Weights of a small sound classifier.
Model: log mel input, arch conformer, norm layernorm, layers 12.
Rows from block 6, named by matrix and row number. Rows with one number belong to one neuron. Each number is 50 + 12 x the weight over its row's rms, rounded and kept within 0 to 99. All counts start at 0. After the name is the row's rms in percent of the matrix's.
# fc1: second MLP up (model.blocks.6.mlp.fc1.weight, 1536x256), inputs 172-255
# fc2: second MLP down (model.blocks.6.mlp.fc2.weight, 256x1536, transposed), outputs 172-255
fc1.207 048:38 58 37 43 45 54 21 50 64 40 42 44 64 46 45 64 55 47 53 38 62 53 35 61 66 40 51 56 50 60 70 48 41 56 42 29 27 61 53 42 43 57 62 58 47 53 35 53 59 45 55 44 50 42 59 70 40 53 52 33 53 66 35 40 40 53 61 30 50 60 46 31 45 39 41 42 44 45 66 49 56 49 52 38
fc1.208 126:43 29 38 36 38 36 23 45 33 26 45 39 52 43 44 40 41 28 47 46 33 54 34 44 36 37 57 48 19 49 43 53 51 55 38 38 47 51 42 52 41 53 61 30 54 43 36 51 49 62 48 40 47 52 64 29 41 50 40 45 48 48 51 42 30 42 35 45 46 28 55 47 47 49 47 50 44 40 27 40 54 40 36 28
fc1.209 092:35 25 32 54 31 45 26 44 39 36 46 46 50 31 58 54 38 37 45 48 42 60 50 63 43 49 53 65 26 55 57 59 50 50 46 48 39 61 48 38 64 51 73 43 57 44 53 50 61 59 41 60 52 52 69 28 36 40 41 46 44 46 58 53 37 45 56 59 55 30 64 46 56 56 58 53 41 52 43 53 38 50 50 43
fc1.210 059:38 48 49 42 56 31 48 47 51 49 51 38 49 58 76 53 59 46 38 40 36 40 61 46 51 53 65 26 38 26 41 35 52 24 30 36 47 46 39 42 66 38 48 49 45 62 48 46 41 51 32 26 39 53 45 50 35 24 40 60 56 67 38 59 34 58 58 39 64 68 35 59 23 54 62 52 39 44 48 47 21 43 54 46
fc1.211 137:41 20 38 31 24 41 26 42 49 25 44 39 50 40 44 35 33 35 52 44 35 48 48 60 30 38 58 50 19 59 43 48 53 55 43 45 42 47 48 44 52 51 61 41 48 49 46 50 52 52 54 41 33 57 55 28 37 38 49 49 46 53 62 40 34 47 39 58 34 33 57 46 59 60 52 48 41 35 39 36 39 44 40 43
fc1.212 095:45 28 42 40 34 35 29 33 40 19 51 45 34 42 48 50 36 36 66 43 43 40 48 72 38 34 53 41 15 42 51 43 43 48 41 42 61 61 39 53 39 51 58 48 52 39 31 66 51 57 46 43 46 53 58 29 37 54 48 58 39 48 54 36 37 46 25 52 49 31 57 47 51 57 43 27 56 47 39 36 50 50 42 41
fc1.213 106:24 49 59 45 23 37 57 35 69 29 60 37 52 57 43 61 36 65 28 34 28 62 31 46 62 46 50 52 92 36 48 36 41 40 45 83 66 42 43 48 50 53 64 47 57 48 41 37 59 41 51 39 39 30 35 58 40 55 39 51 47 44 45 34 52 36 40 50 35 37 48 56 34 37 63 22 60 25 55 35 67 48 54 32
fc1.214 112:52 60 39 34 40 50 54 58 65 37 27 30 38 62 40 40 40 56 45 54 40 62 56 43 48 32 59 29 36 42 43 27 38 51 51 14 30 37 26 46 66 41 45 60 54 47 26 23 53 41 54 38 22 37 56 29 33 45 52 42 65 56 48 32 24 45 20 46 47 59 47 47 31 55 42 42 30 50 29 48 46 67 54 51
fc1.215 094:50 40 60 39 31 57 12 54 65 34 34 49 60 52 40 37 72 42 42 51 45 57 70 56 33 41 62 49 31 46 54 52 59 51 50 40 63 45 65 48 59 43 56 46 42 55 49 65 46 52 32 63 65 52 61 37 59 31 46 57 41 35 66 45 63 60 44 43 55 22 45 54 52 72 44 57 38 55 56 52 50 34 60 35
fc1.216 076:48 41 40 45 47 47 38 38 64 18 48 46 58 38 34 51 61 40 64 59 45 39 57 50 64 37 43 47 32 49 47 63 66 52 69 35 65 65 55 44 68 54 34 58 45 38 48 54 63 69 62 49 54 57 59 48 52 62 58 42 64 66 65 42 51 42 40 50 80 20 51 24 51 67 38 50 54 59 37 76 38 42 50 44
fc1.217 110:43 33 49 37 33 36 34 33 40 19 46 50 51 44 43 46 29 32 45 47 42 60 51 62 27 38 48 44 21 52 36 57 53 54 41 38 49 49 48 41 54 59 56 43 46 45 41 61 58 64 38 49 40 39 68 21 27 41 51 60 39 43 42 52 29 55 40 62 50 32 54 42 56 54 48 49 34 49 43 53 33 41 40 34
fc1.218 125:42 37 57 55 33 60 22 46 25 44 51 39 38 44 45 30 54 37 21 35 37 48 48 61 51 46 49 34 34 52 49 42 64 57 53 43 14 58 51 50 68 49 46 45 44 38 38 53 62 40 42 73 60 36 53 47 57 37 62 56 40 48 61 44 30 52 39 56 74 46 54 27 48 53 47 29 50 52 45 55 43 38 39 22
fc1.219 089:47 32 39 51 55 36 68 69 53 49 59 54 68 51 62 43 49 47 59 29 37 41 58 58 33 51 52 62 53 42 36 49 43 46 15 57 53 47 51 52 33 53 49 30 53 58 78 55 44 79 43 42 48 55 40 48 55 40 47 37 50 40 49 44 49 45 41 44 52 27 27 47 38 71 51 26 59 21 37 30 39 38 46 33
fc1.220 105:38 32 66 73 41 57 36 43 43 49 38 45 36 39 34 35 39 35 45 47 37 52 32 63 72 30 32 54 47 47 58 40 58 44 47 44 48 50 25 54 52 56 80 49 34 32 51 47 55 46 38 50 31 30 48 17 52 43 35 38 32 56 55 41 57 26 62 63 26 13 35 50 48 53 44 40 50 48 53 48 29 21 59 22
fc1.221 082:45 62 23 54 39 60 37 57 78 21 60 37 23 57 60 75 38 38 25 62 38 49 32 46 43 33 51 44 22 48 40 51 45 42 51 36 62 45 32 41 27 61 42 61 53 48 39 36 48 45 59 49 46 50 61 21 51 72 49 64 72 34 52 57 42 33 49 58 53 59 54 56 34 36 40 34 26 49 24 47 35 64 58 42
fc1.222 143:34 28 40 36 21 39 26 34 45 28 43 53 44 34 46 39 34 30 43 51 37 51 41 62 38 36 56 50 16 46 44 55 51 46 41 38 46 54 42 57 58 53 62 38 40 48 48 59 66 60 52 37 46 57 60 22 49 48 46 53 40 46 48 42 37 49 42 56 49 31 56 47 50 65 51 43 51 42 36 42 49 41 43 47
fc1.223 059:49 49 72 40 22 66 44 51 70 60 42 53 63 57 61 26 51 38 64 70 65 54 67 46 41 32 43 32 31 59 61 42 39 20 55 39 69 55 56 38 71 31 35 44 63 41 47 60 50 38 59 62 64 36 40 28 52 44 25 38 61 46 76 33 31 33 47 51 47 50 56 50 52 59 56 53 50 62 58 50 46 53 34 28
fc1.224 141:32 46 37 47 31 32 45 50 70 48 34 39 36 60 44 48 42 43 40 47 48 34 62 46 43 34 48 57 32 32 43 36 43 54 66 35 27 34 28 32 26 56 46 66 73 36 19 47 50 39 39 38 51 39 75 43 34 58 41 34 66 43 58 51 37 39 42 39 35 72 22 39 55 34 50 41 32 56 33 55 61 66 32 64
fc1.225 105:37 27 43 44 36 44 29 45 51 36 47 43 63 37 51 48 36 39 51 59 37 51 41 54 36 29 44 50 11 39 41 48 53 50 46 55 59 51 35 54 40 51 67 39 54 51 53 58 45 58 47 43 39 49 57 35 34 36 43 56 38 45 38 36 46 38 56 62 45 32 55 37 44 60 39 40 38 39 36 46 56 52 47 31
fc1.226 117:42 22 29 42 30 46 27 37 38 27 46 36 43 39 35 43 39 29 45 57 48 58 41 54 41 50 57 44 20 43 41 51 59 60 53 47 40 44 45 48 44 52 60 40 48 32 46 45 58 56 47 44 47 53 57 32 31 43 35 56 35 46 55 43 36 40 42 53 51 31 53 50 46 57 40 39 38 25 46 42 45 36 52 32
fc1.227 136:44 35 80 46 52 46 50 53 51 29 49 41 48 34 48 70 42 24 51 36 28 46 54 49 44 30 34 57 37 49 45 58 66 62 50 43 27 64 24 25 53 36 44 54 39 55 57 60 58 29 32 39 79 45 39 28 39 63 46 31 68 69 39 40 41 42 52 46 39 54 39 43 38 40 36 31 29 32 21 23 33 23 45 33
fc1.228 058:18 37 55 63 32 54 55 44 56 49 48 59 48 44 49 66 69 60 43 52 69 36 27 65 42 50 46 54 42 66 39 52 43 64 45 50 55 44 68 42 53 55 48 50 55 42 41 60 54 41 51 52 49 30 45 43 48 61 42 37 26 60 54 58 43 31 60 48 57 51 71 23 47 43 30 43 41 44 29 55 47 79 42 38
fc1.229 056:67 32 46 37 61 60 40 50 42 48 57 61 53 54 24 58 60 53 41 62 29 69 53 39 41 41 73 41 58 68 64 48 41 38 36 49 34 51 67 57 68 52 54 42 52 53 62 65 49 45 64 58 60 44 53 60 72 55 55 32 69 63 61 73 52 84 42 41 42 58 61 58 52 39 38 47 63 43 50 34 22 53 53 50
fc1.230 123:36 30 36 38 33 37 25 42 50 29 45 39 47 38 37 41 32 23 44 41 34 52 52 50 45 43 52 53 09 49 44 51 53 48 44 54 42 51 47 40 39 62 59 31 50 48 50 55 60 61 43 47 39 41 48 27 25 41 49 48 43 53 45 46 28 46 38 53 46 36 57 46 50 55 51 45 53 36 37 41 43 34 41 41
fc1.231 054:48 38 58 47 34 45 57 52 40 49 48 37 58 58 72 26 81 36 40 73 57 60 71 62 52 49 56 49 38 50 63 30 64 37 43 57 47 55 55 44 40 36 50 56 48 43 41 43 47 52 61 47 54 38 49 49 45 56 58 39 44 73 57 55 42 21 68 31 39 53 56 81 51 62 66 53 55 61 40 47 42 49 37 51
fc1.232 132:38 18 35 41 25 36 28 36 42 33 50 36 51 40 42 33 31 28 52 57 44 51 39 68 46 47 52 51 14 48 42 50 47 58 37 40 40 51 41 45 38 43 54 37 46 54 44 60 56 59 47 41 39 61 55 28 37 46 40 52 41 49 48 45 22 46 47 54 39 42 51 52 50 58 53 45 47 35 34 47 48 42 43 40
fc1.233 099:30 42 72 56 34 51 26 51 30 42 38 46 48 43 42 43 53 41 33 51 35 55 49 58 44 41 53 43 28 37 46 45 68 75 44 54 23 58 46 45 53 53 60 63 45 30 46 48 46 51 35 68 78 37 58 40 37 46 55 51 30 47 72 33 38 53 44 40 61 34 38 25 46 68 33 37 39 45 49 60 44 31 34 26
fc1.234 097:62 53 59 54 42 57 73 71 43 19 45 52 55 37 68 44 31 55 57 41 49 56 41 34 56 48 46 59 38 47 38 40 46 46 25 56 61 52 28 31 45 58 54 22 52 63 58 83 44 58 45 30 77 48 50 22 39 49 36 47 80 54 43 47 45 40 49 64 39 56 56 51 46 61 52 32 42 32 41 33 50 32 49 47
fc1.235 134:44 43 52 53 34 36 56 35 52 59 48 32 36 48 45 52 43 34 52 40 48 42 63 67 44 42 52 58 41 50 39 55 28 47 44 36 24 41 38 56 42 27 71 47 69 40 63 48 52 70 62 23 30 38 46 52 34 42 32 48 36 68 41 34 41 35 47 56 36 42 42 64 50 61 41 47 60 29 37 52 46 36 69 27
fc1.236 088:64 34 62 34 40 37 39 39 45 40 57 33 48 61 42 47 51 34 56 56 48 36 45 56 64 53 50 55 39 54 39 52 55 46 42 51 27 60 56 33 42 55 52 39 38 45 66 52 31 43 34 31 54 39 55 43 50 43 38 46 46 53 49 49 39 53 62 58 53 82 37 51 55 34 52 43 63 36 39 50 34 24 48 36
fc1.237 079:49 43 41 58 55 65 36 72 64 32 38 39 42 71 34 58 48 39 63 70 43 53 38 29 57 50 47 64 35 57 42 33 39 51 48 28 43 67 33 75 66 46 65 60 59 57 61 40 53 55 64 60 51 50 42 19 46 46 65 38 63 78 60 28 29 27 57 60 49 42 59 44 49 70 41 62 26 58 37 54 45 50 65 58
fc1.238 132:37 24 74 29 40 37 30 67 41 52 58 44 41 35 46 50 62 52 39 41 41 36 53 58 26 35 50 43 42 44 47 51 64 64 46 27 43 27 68 48 36 42 47 32 55 36 34 45 48 42 30 44 47 43 54 46 65 47 44 59 30 29 52 39 32 46 43 37 38 57 43 36 49 55 57 37 49 46 34 59 60 46 45 34
fc1.239 076:45 48 54 51 49 35 56 60 56 48 40 43 41 39 63 26 54 55 34 52 43 57 55 62 58 45 44 38 31 19 59 46 47 41 44 37 27 37 46 32 64 58 66 59 34 35 27 51 58 68 49 55 43 41 70 36 49 52 55 44 42 43 55 66 46 43 42 57 71 65 46 43 42 61 62 51 59 53 37 54 56 50 18 56
fc1.240 083:32 56 44 30 48 47 16 51 72 27 60 57 47 52 45 65 57 43 56 49 32 53 49 47 48 40 47 36 42 45 38 61 58 41 61 31 65 42 57 48 28 50 61 56 41 54 48 55 47 40 37 43 18 45 80 31 74 52 46 61 76 39 68 53 44 33 47 46 42 43 60 39 37 41 38 50 35 45 44 39 57 57 44 54
fc1.241 096:32 31 66 57 47 51 35 50 42 64 45 42 57 45 39 17 56 58 33 58 43 52 49 59 50 46 40 70 35 36 65 28 56 35 51 61 55 51 47 38 57 60 52 41 36 30 61 59 40 43 25 58 65 31 64 30 71 34 56 38 22 33 37 51 49 58 52 52 44 29 51 39 67 46 44 30 61 49 36 68 43 24 51 33
fc1.242 106:39 27 33 38 40 45 27 46 52 30 42 49 38 42 27 41 37 31 51 40 56 61 47 49 32 39 51 43 15 47 45 61 48 58 42 46 30 57 40 37 53 59 65 56 59 52 55 60 57 58 49 50 41 44 60 40 28 54 52 52 40 63 39 39 38 50 29 58 49 36 44 53 52 59 45 57 55 44 40 43 52 41 51 45
fc1.243 103:44 18 41 43 30 37 25 46 42 28 41 28 40 53 45 36 43 25 42 55 37 50 50 62 41 39 53 48 09 59 41 51 52 53 50 48 46 48 41 47 39 55 63 36 55 51 41 49 60 55 54 39 49 51 57 26 24 44 41 50 37 46 42 39 28 40 42 47 44 26 55 49 48 60 50 54 46 34 38 42 35 37 44 39
fc1.244 071:40 46 35 42 48 34 40 33 68 48 42 52 60 56 42 64 19 53 46 65 34 37 47 45 63 49 51 68 60 27 65 36 32 48 46 66 51 40 51 46 48 34 85 26 56 62 54 58 51 49 54 37 61 29 52 73 41 64 49 54 43 37 70 36 31 32 54 45 26 40 40 43 52 45 58 34 44 29 42 38 44 53 56 54
fc1.245 120:39 35 27 36 23 46 34 36 52 38 40 44 49 38 44 45 32 35 43 54 49 56 44 70 36 41 46 57 13 44 36 48 42 56 42 41 33 55 43 45 42 44 58 37 40 54 54 46 47 50 49 54 41 56 56 22 27 41 39 59 42 58 50 43 24 40 41 52 45 35 54 51 58 62 53 57 53 33 36 45 51 39 46 53
fc1.246 073:44 36 57 48 37 39 46 45 55 52 40 25 48 57 60 59 21 72 49 61 28 45 37 59 62 53 59 62 67 38 52 57 44 34 58 80 46 45 71 74 55 53 58 49 43 43 57 43 48 45 38 33 64 44 62 60 50 53 44 38 53 32 56 48 61 46 45 47 36 25 40 44 51 41 44 30 49 21 46 35 37 49 47 31
fc1.247 127:32 25 39 40 22 33 32 29 41 27 50 40 54 48 39 40 33 33 48 57 47 50 49 53 33 40 60 51 15 43 36 54 47 58 39 44 53 51 48 55 47 48 61 46 42 47 42 54 55 49 49 42 39 42 61 29 31 55 39 50 34 44 36 46 35 47 38 57 46 38 55 50 47 53 58 45 42 48 38 52 39 39 52 43
fc2.207 033:43 41 59 48 69 35 66 48 25 57 56 49 35 61 39 55 50 39 42 49 49 42 57 51 57 54 51 48 48 53 54 67 70 46 54 76 56 29 62 59 61 50 46 48 56 41 67 31 64 57 69 48 64 48 72 60 69 61 46 57 49 46 60 48 44 56 67 55 40 52 35 44 30 61 38 60 46 37 48 44 39 47 68 78
fc2.208 093:33 28 36 50 19 38 32 35 39 41 45 45 49 38 46 42 41 40 55 49 43 50 48 57 42 49 65 51 00 52 45 65 61 46 52 40 60 59 59 61 63 56 62 53 50 45 54 62 57 54 51 51 50 54 61 38 49 49 59 56 29 51 53 40 40 46 54 59 46 52 52 49 61 64 59 48 56 37 40 58 45 40 45 51
fc2.209 053:62 46 46 60 51 49 56 50 65 77 56 77 51 65 48 57 58 53 58 47 60 53 58 43 49 43 59 47 00 46 35 67 61 55 40 58 65 44 60 65 51 31 44 56 64 43 53 51 63 53 51 37 44 67 66 81 68 55 60 56 35 60 41 56 42 75 66 33 48 58 66 44 53 51 65 64 45 47 57 72 70 78 44 49
fc2.210 043:42 55 69 39 50 50 66 51 58 67 62 45 59 49 78 59 47 66 67 51 35 65 59 41 71 52 42 46 46 57 53 59 56 72 57 99 44 46 68 40 53 59 54 48 58 58 42 62 42 56 72 59 43 47 73 80 27 69 52 57 69 51 71 46 57 59 46 53 40 58 36 45 62 37 55 36 51 55 62 38 62 77 49 57
fc2.211 120:44 32 58 48 32 38 23 41 41 42 44 41 49 42 45 50 41 34 55 51 40 49 52 58 39 45 49 52 00 42 44 63 67 53 41 26 52 47 53 51 57 48 55 52 46 41 52 66 60 57 44 51 55 52 61 30 56 48 51 54 29 47 55 39 43 40 55 60 44 39 55 40 54 58 57 44 58 51 37 58 40 37 46 43
fc2.212 045:34 24 66 46 45 49 46 45 64 57 46 37 56 52 54 54 37 44 56 45 45 74 59 43 57 49 49 53 00 39 42 67 65 54 50 66 63 37 47 50 46 33 69 45 50 59 46 40 62 55 71 46 16 46 47 63 43 40 44 44 51 82 28 26 45 34 50 59 41 40 33 69 39 52 54 45 40 40 56 39 44 46 67 61
fc2.213 101:55 35 52 57 62 49 48 59 59 32 43 33 60 58 34 50 44 50 48 40 52 51 40 56 55 58 37 65 99 57 37 32 25 44 65 58 37 58 37 61 45 65 52 47 49 63 60 62 52 65 46 46 64 49 53 46 56 47 38 39 71 60 50 48 45 50 39 45 53 42 40 45 60 81 59 30 53 31 55 43 45 42 64 32
fc2.214 123:54 68 42 61 46 49 57 52 60 50 61 75 60 49 61 54 55 72 46 50 65 49 56 51 53 50 52 56 31 52 65 44 54 46 45 63 45 43 37 34 66 60 33 44 61 52 38 48 63 43 46 48 60 29 59 28 52 52 57 47 80 64 26 81 29 79 48 56 54 55 65 61 23 35 53 55 35 57 56 51 68 83 54 53
fc2.215 077:46 59 32 63 41 49 34 42 59 38 43 64 38 47 30 67 33 69 26 51 54 49 36 65 66 48 29 46 22 47 51 63 49 48 56 41 49 57 39 65 60 52 40 56 35 51 43 35 69 39 52 54 51 45 35 32 43 58 65 40 51 72 28 47 35 47 58 56 45 48 69 42 29 53 38 68 37 50 57 52 44 56 63 48
fc2.216 045:56 50 63 52 54 46 64 67 58 80 70 62 38 64 72 52 69 70 37 44 59 46 61 59 49 62 47 57 06 45 35 85 50 54 41 67 49 50 32 66 39 38 52 51 58 61 68 61 71 48 55 58 52 51 39 58 54 47 59 47 59 64 31 58 53 69 67 45 38 69 66 66 40 32 56 58 44 55 41 40 59 43 63 53
fc2.217 062:45 30 52 50 35 40 22 41 44 41 44 45 43 39 44 38 43 42 62 48 56 55 59 65 49 46 54 54 00 49 38 66 61 47 41 41 45 53 46 67 65 48 67 43 54 45 63 60 61 56 43 59 59 57 58 38 68 42 61 54 43 54 63 38 47 54 65 46 52 42 56 47 48 74 59 50 58 47 57 67 56 48 52 48
fc2.218 182:62 40 55 55 52 74 37 39 35 33 52 52 41 54 25 47 69 36 47 40 64 28 40 58 39 50 54 42 36 56 43 31 67 52 56 32 36 64 59 76 56 49 22 39 42 44 36 45 57 43 31 53 74 47 28 50 59 38 55 39 42 52 41 38 20 73 75 56 70 64 69 32 36 53 44 52 60 49 62 66 50 44 28 34
fc2.219 062:51 59 74 55 53 54 71 35 49 59 47 48 62 57 62 47 56 52 59 54 37 46 43 42 63 64 52 56 65 52 49 42 37 44 42 65 51 48 46 41 48 68 44 50 53 43 51 45 32 63 58 55 49 51 60 87 42 42 46 38 45 51 48 60 65 56 46 44 48 42 50 53 60 40 62 67 66 49 65 44 29 49 55 43
fc2.220 092:60 76 73 54 60 52 57 25 46 52 45 50 44 49 50 44 35 62 41 56 45 48 40 44 82 60 34 51 29 52 73 56 67 46 34 67 45 54 52 37 53 63 46 53 49 39 58 23 48 57 53 47 56 40 57 44 54 41 36 46 54 54 34 60 74 34 58 53 36 37 47 52 29 36 49 67 66 57 53 34 24 34 58 45
fc2.221 057:50 51 42 61 46 43 73 58 63 62 57 68 75 60 64 53 51 64 44 53 54 57 54 40 74 57 52 53 58 45 49 53 34 43 50 72 55 38 41 58 52 44 53 42 53 53 55 65 50 49 45 41 45 37 52 67 35 50 47 49 59 85 45 58 51 63 53 48 48 62 54 70 39 48 46 42 36 32 62 41 78 55 75 58
fc2.222 127:40 27 40 40 28 44 24 34 41 37 48 43 49 40 43 50 47 32 56 43 45 47 50 56 37 43 60 49 00 46 46 62 68 52 45 25 56 52 56 50 48 45 52 48 50 45 44 57 58 52 48 52 44 51 62 25 50 49 51 56 35 53 56 40 37 50 51 51 46 45 54 47 54 53 50 49 54 42 38 55 48 39 43 40
fc2.223 045:62 57 55 58 53 31 74 64 43 72 54 41 40 50 58 81 43 56 63 51 30 52 50 60 51 47 42 55 55 20 40 51 62 63 43 86 50 37 51 62 37 59 37 50 41 62 55 48 42 58 58 43 47 47 34 85 40 56 61 50 61 55 38 47 55 64 50 42 35 52 64 65 38 64 59 41 45 42 49 37 46 38 62 56
fc2.224 200:47 74 19 54 55 47 43 38 70 49 46 53 45 70 33 60 46 59 35 48 71 38 61 49 61 52 41 49 29 45 60 32 52 48 68 46 44 42 45 36 40 71 29 59 64 44 24 37 39 31 27 54 31 33 81 31 51 58 41 46 68 44 53 75 33 71 37 49 35 65 33 55 44 30 40 50 34 67 45 74 75 83 33 54
fc2.225 057:41 29 51 47 26 39 24 23 62 44 57 48 42 45 40 51 47 43 52 44 47 61 61 65 51 46 63 55 00 48 62 61 75 53 47 41 38 50 55 44 54 46 59 36 56 52 45 50 54 51 64 54 48 50 61 37 45 54 58 69 55 69 38 39 39 59 52 53 50 54 59 55 50 48 53 38 47 54 55 45 52 47 44 60
fc2.226 073:50 26 67 49 28 49 37 51 53 41 51 50 50 45 62 47 43 39 59 47 31 43 58 58 50 55 54 57 00 49 54 63 64 53 41 43 45 54 51 52 58 51 70 43 54 44 60 73 55 55 36 49 68 42 68 37 49 48 51 50 46 56 49 40 44 53 59 53 51 44 58 49 50 58 61 45 59 41 40 53 39 33 51 49
fc2.227 197:58 41 80 58 50 54 64 55 59 36 56 61 54 37 74 61 42 31 57 60 29 54 57 37 48 50 26 42 48 47 63 64 69 53 38 68 37 49 42 25 55 47 30 48 42 51 54 82 52 47 38 41 74 44 56 31 65 57 48 39 80 58 42 63 52 65 56 41 55 41 67 40 31 32 61 25 37 47 47 27 38 42 42 45
fc2.228 036:42 35 50 41 45 49 60 70 62 36 51 43 60 64 50 54 39 39 40 50 56 56 58 51 53 60 50 61 45 45 37 60 82 41 63 55 38 78 55 80 67 58 60 50 49 57 63 49 63 61 73 56 77 45 47 57 45 41 54 52 84 63 43 46 37 75 52 58 40 75 50 69 29 53 50 40 47 43 52 61 54 45 76 61
fc2.229 047:56 52 47 61 45 63 65 44 55 48 62 75 59 56 57 52 68 50 62 57 71 33 46 54 48 51 58 53 50 53 58 82 70 53 60 49 69 49 50 64 44 53 42 56 55 51 77 60 55 67 61 37 73 73 67 65 74 57 63 57 29 44 44 65 59 68 87 44 54 52 76 56 60 80 50 98 55 55 55 53 57 52 47 56
fc2.230 089:46 27 50 47 25 36 31 39 39 43 47 51 48 45 48 48 43 43 60 51 41 53 58 53 49 50 59 50 00 44 51 75 68 58 42 39 55 51 61 57 57 46 62 47 43 43 50 70 59 55 49 51 55 54 65 30 53 49 48 54 34 52 57 43 46 50 56 57 50 41 57 48 60 54 57 47 53 50 46 54 48 43 50 48
fc2.231 036:47 40 37 38 41 45 57 32 50 49 46 49 42 58 55 77 29 74 37 56 33 62 49 43 64 48 38 51 47 58 40 44 54 56 49 77 64 40 48 63 71 63 68 50 54 64 44 65 35 44 71 45 31 45 70 99 42 51 52 49 72 63 63 38 49 58 57 72 53 66 50 44 59 34 48 37 61 50 59 37 62 78 56 50
fc2.232 109:38 27 40 43 30 44 25 45 46 40 49 53 45 40 44 41 48 40 56 44 48 55 52 54 40 49 59 48 00 48 44 69 62 49 51 25 58 50 54 57 57 48 60 51 50 48 53 60 62 55 51 52 52 56 58 34 53 52 64 54 27 50 58 42 40 43 58 55 51 39 48 41 64 67 51 50 49 42 43 58 46 46 53 52
fc2.233 093:64 52 44 53 55 78 43 43 46 22 62 65 46 54 28 52 65 45 45 47 66 41 41 44 46 53 54 48 30 55 51 23 69 40 53 23 56 59 54 76 70 54 26 36 37 54 38 37 63 45 44 48 74 48 24 31 56 40 60 39 57 55 37 50 12 74 69 61 71 61 79 39 28 49 45 51 54 53 50 47 54 54 47 45
fc2.234 089:62 49 82 44 51 47 80 50 41 75 52 55 47 46 67 65 60 20 59 52 36 37 56 50 52 51 46 59 49 42 61 64 67 44 31 62 41 46 63 45 44 30 35 43 59 44 70 64 46 46 30 38 50 45 46 68 51 54 47 41 32 60 42 42 53 68 83 45 43 43 56 59 35 26 51 58 62 49 51 53 31 30 40 32
fc2.235 194:56 54 54 49 55 32 60 44 56 83 42 32 54 51 65 35 44 37 64 40 47 50 57 62 66 47 51 56 43 58 35 62 32 51 52 45 35 46 48 56 45 31 56 54 62 55 75 31 66 64 66 42 21 46 37 73 30 42 40 50 26 71 49 43 64 23 61 58 37 39 49 66 52 62 49 79 70 48 57 61 33 45 66 47
fc2.236 087:40 69 53 48 53 40 48 74 71 60 51 66 51 44 62 59 43 66 48 64 47 68 65 46 41 54 49 40 54 44 51 62 46 59 73 50 56 36 49 38 48 38 49 59 54 55 38 36 64 53 82 47 32 55 56 75 49 63 67 71 74 35 51 54 49 48 25 40 53 50 53 54 53 63 54 53 27 57 54 55 72 83 47 60
fc2.237 070:41 33 81 48 35 34 45 38 64 77 65 70 48 33 70 62 59 64 36 40 46 37 72 51 55 48 53 54 37 33 59 58 75 55 40 68 58 30 48 34 40 57 45 39 69 47 65 53 38 38 41 46 45 33 54 77 59 51 40 51 51 43 36 52 64 73 49 41 38 47 54 59 54 37 52 43 55 41 42 46 72 41 52 53
fc2.238 173:49 52 84 47 53 52 29 44 48 68 54 79 37 40 47 53 63 62 43 52 76 43 71 58 55 50 54 45 37 44 75 57 85 54 47 52 47 49 67 44 42 46 37 41 62 34 57 30 45 47 34 56 54 34 56 42 80 41 40 57 46 41 32 60 50 72 53 50 36 52 58 62 30 44 46 63 61 60 51 70 64 56 46 43
fc2.239 051:54 52 49 48 60 64 37 45 52 47 51 65 54 72 48 69 45 42 43 46 60 36 46 45 56 64 59 44 45 45 55 32 59 49 60 43 55 57 74 55 48 51 37 58 60 54 57 41 20 47 48 58 49 57 48 77 53 62 32 53 66 45 58 38 45 78 62 38 51 58 50 50 49 37 38 38 28 46 57 55 80 61 43 62
fc2.240 058:49 41 32 61 36 51 70 63 48 49 59 55 65 44 63 55 41 53 36 41 54 47 48 46 50 58 60 59 34 47 43 50 42 30 62 69 61 56 41 65 69 51 49 40 58 47 61 60 56 55 56 53 56 44 36 65 10 46 46 33 45 82 26 26 32 56 55 73 55 56 47 65 43 59 53 37 51 22 48 46 56 33 63 57
fc2.241 069:60 70 52 58 66 69 18 48 48 45 38 62 48 36 52 55 48 51 34 49 41 53 33 56 48 69 40 54 42 46 52 49 32 54 56 29 47 52 54 56 66 49 34 59 25 52 53 40 39 41 61 58 48 63 16 53 40 61 44 46 41 52 49 32 48 34 54 50 53 33 57 38 57 52 37 56 29 48 72 45 50 53 56 53
fc2.242 062:53 36 46 54 33 45 39 32 49 49 57 61 49 45 46 47 55 45 62 48 50 45 45 54 58 54 71 48 00 58 49 81 65 54 40 41 50 60 65 70 57 24 47 54 52 41 60 50 76 52 50 52 55 51 51 55 56 37 60 72 29 64 57 43 59 54 79 60 34 51 57 54 52 52 52 75 60 55 59 59 53 43 55 47
fc2.243 058:44 28 65 53 26 42 32 26 54 54 56 61 44 49 58 59 50 40 53 49 34 47 56 51 37 45 51 61 00 40 47 66 72 63 42 59 47 47 55 49 60 43 42 41 55 45 52 69 61 58 45 47 38 39 63 56 50 42 45 49 40 61 43 42 35 58 55 52 54 54 50 40 44 47 51 41 47 37 48 45 54 46 46 46
fc2.244 045:39 58 40 77 54 53 57 59 53 46 70 45 62 57 43 31 58 45 57 35 63 38 46 63 58 49 56 50 80 71 48 43 29 25 83 23 43 41 40 60 58 65 33 67 55 43 61 25 59 69 58 76 28 51 41 33 64 10 51 61 44 55 48 61 49 42 48 45 61 54 56 60 69 75 55 56 59 46 58 70 51 63 53 43
fc2.245 080:47 28 73 58 30 46 25 37 48 51 53 45 45 37 48 42 44 40 54 43 36 50 61 67 50 52 53 52 00 51 61 70 73 55 42 40 44 58 47 52 58 43 53 51 49 33 59 67 69 56 36 54 57 39 55 40 63 38 63 49 35 57 43 41 45 52 62 57 53 37 61 40 54 52 57 45 55 50 46 55 41 39 47 37
fc2.246 050:56 53 50 54 74 64 37 61 75 65 51 62 55 42 51 44 65 63 55 49 75 57 63 55 62 47 48 54 85 54 50 58 28 44 61 12 40 50 39 51 62 53 51 40 50 56 64 47 58 63 64 62 31 56 33 56 61 49 53 54 55 66 60 68 69 36 29 54 67 45 61 54 72 80 57 66 61 71 54 68 47 64 75 49
fc2.247 098:43 22 59 48 32 48 24 43 44 39 46 44 47 26 46 44 42 31 58 52 34 53 48 60 45 48 52 48 00 50 49 61 64 47 42 30 47 50 52 51 57 49 58 48 47 47 58 62 62 60 50 50 53 47 56 32 51 42 57 51 42 52 50 42 44 55 56 50 48 31 59 45 50 59 52 38 57 38 45 50 40 34 52 40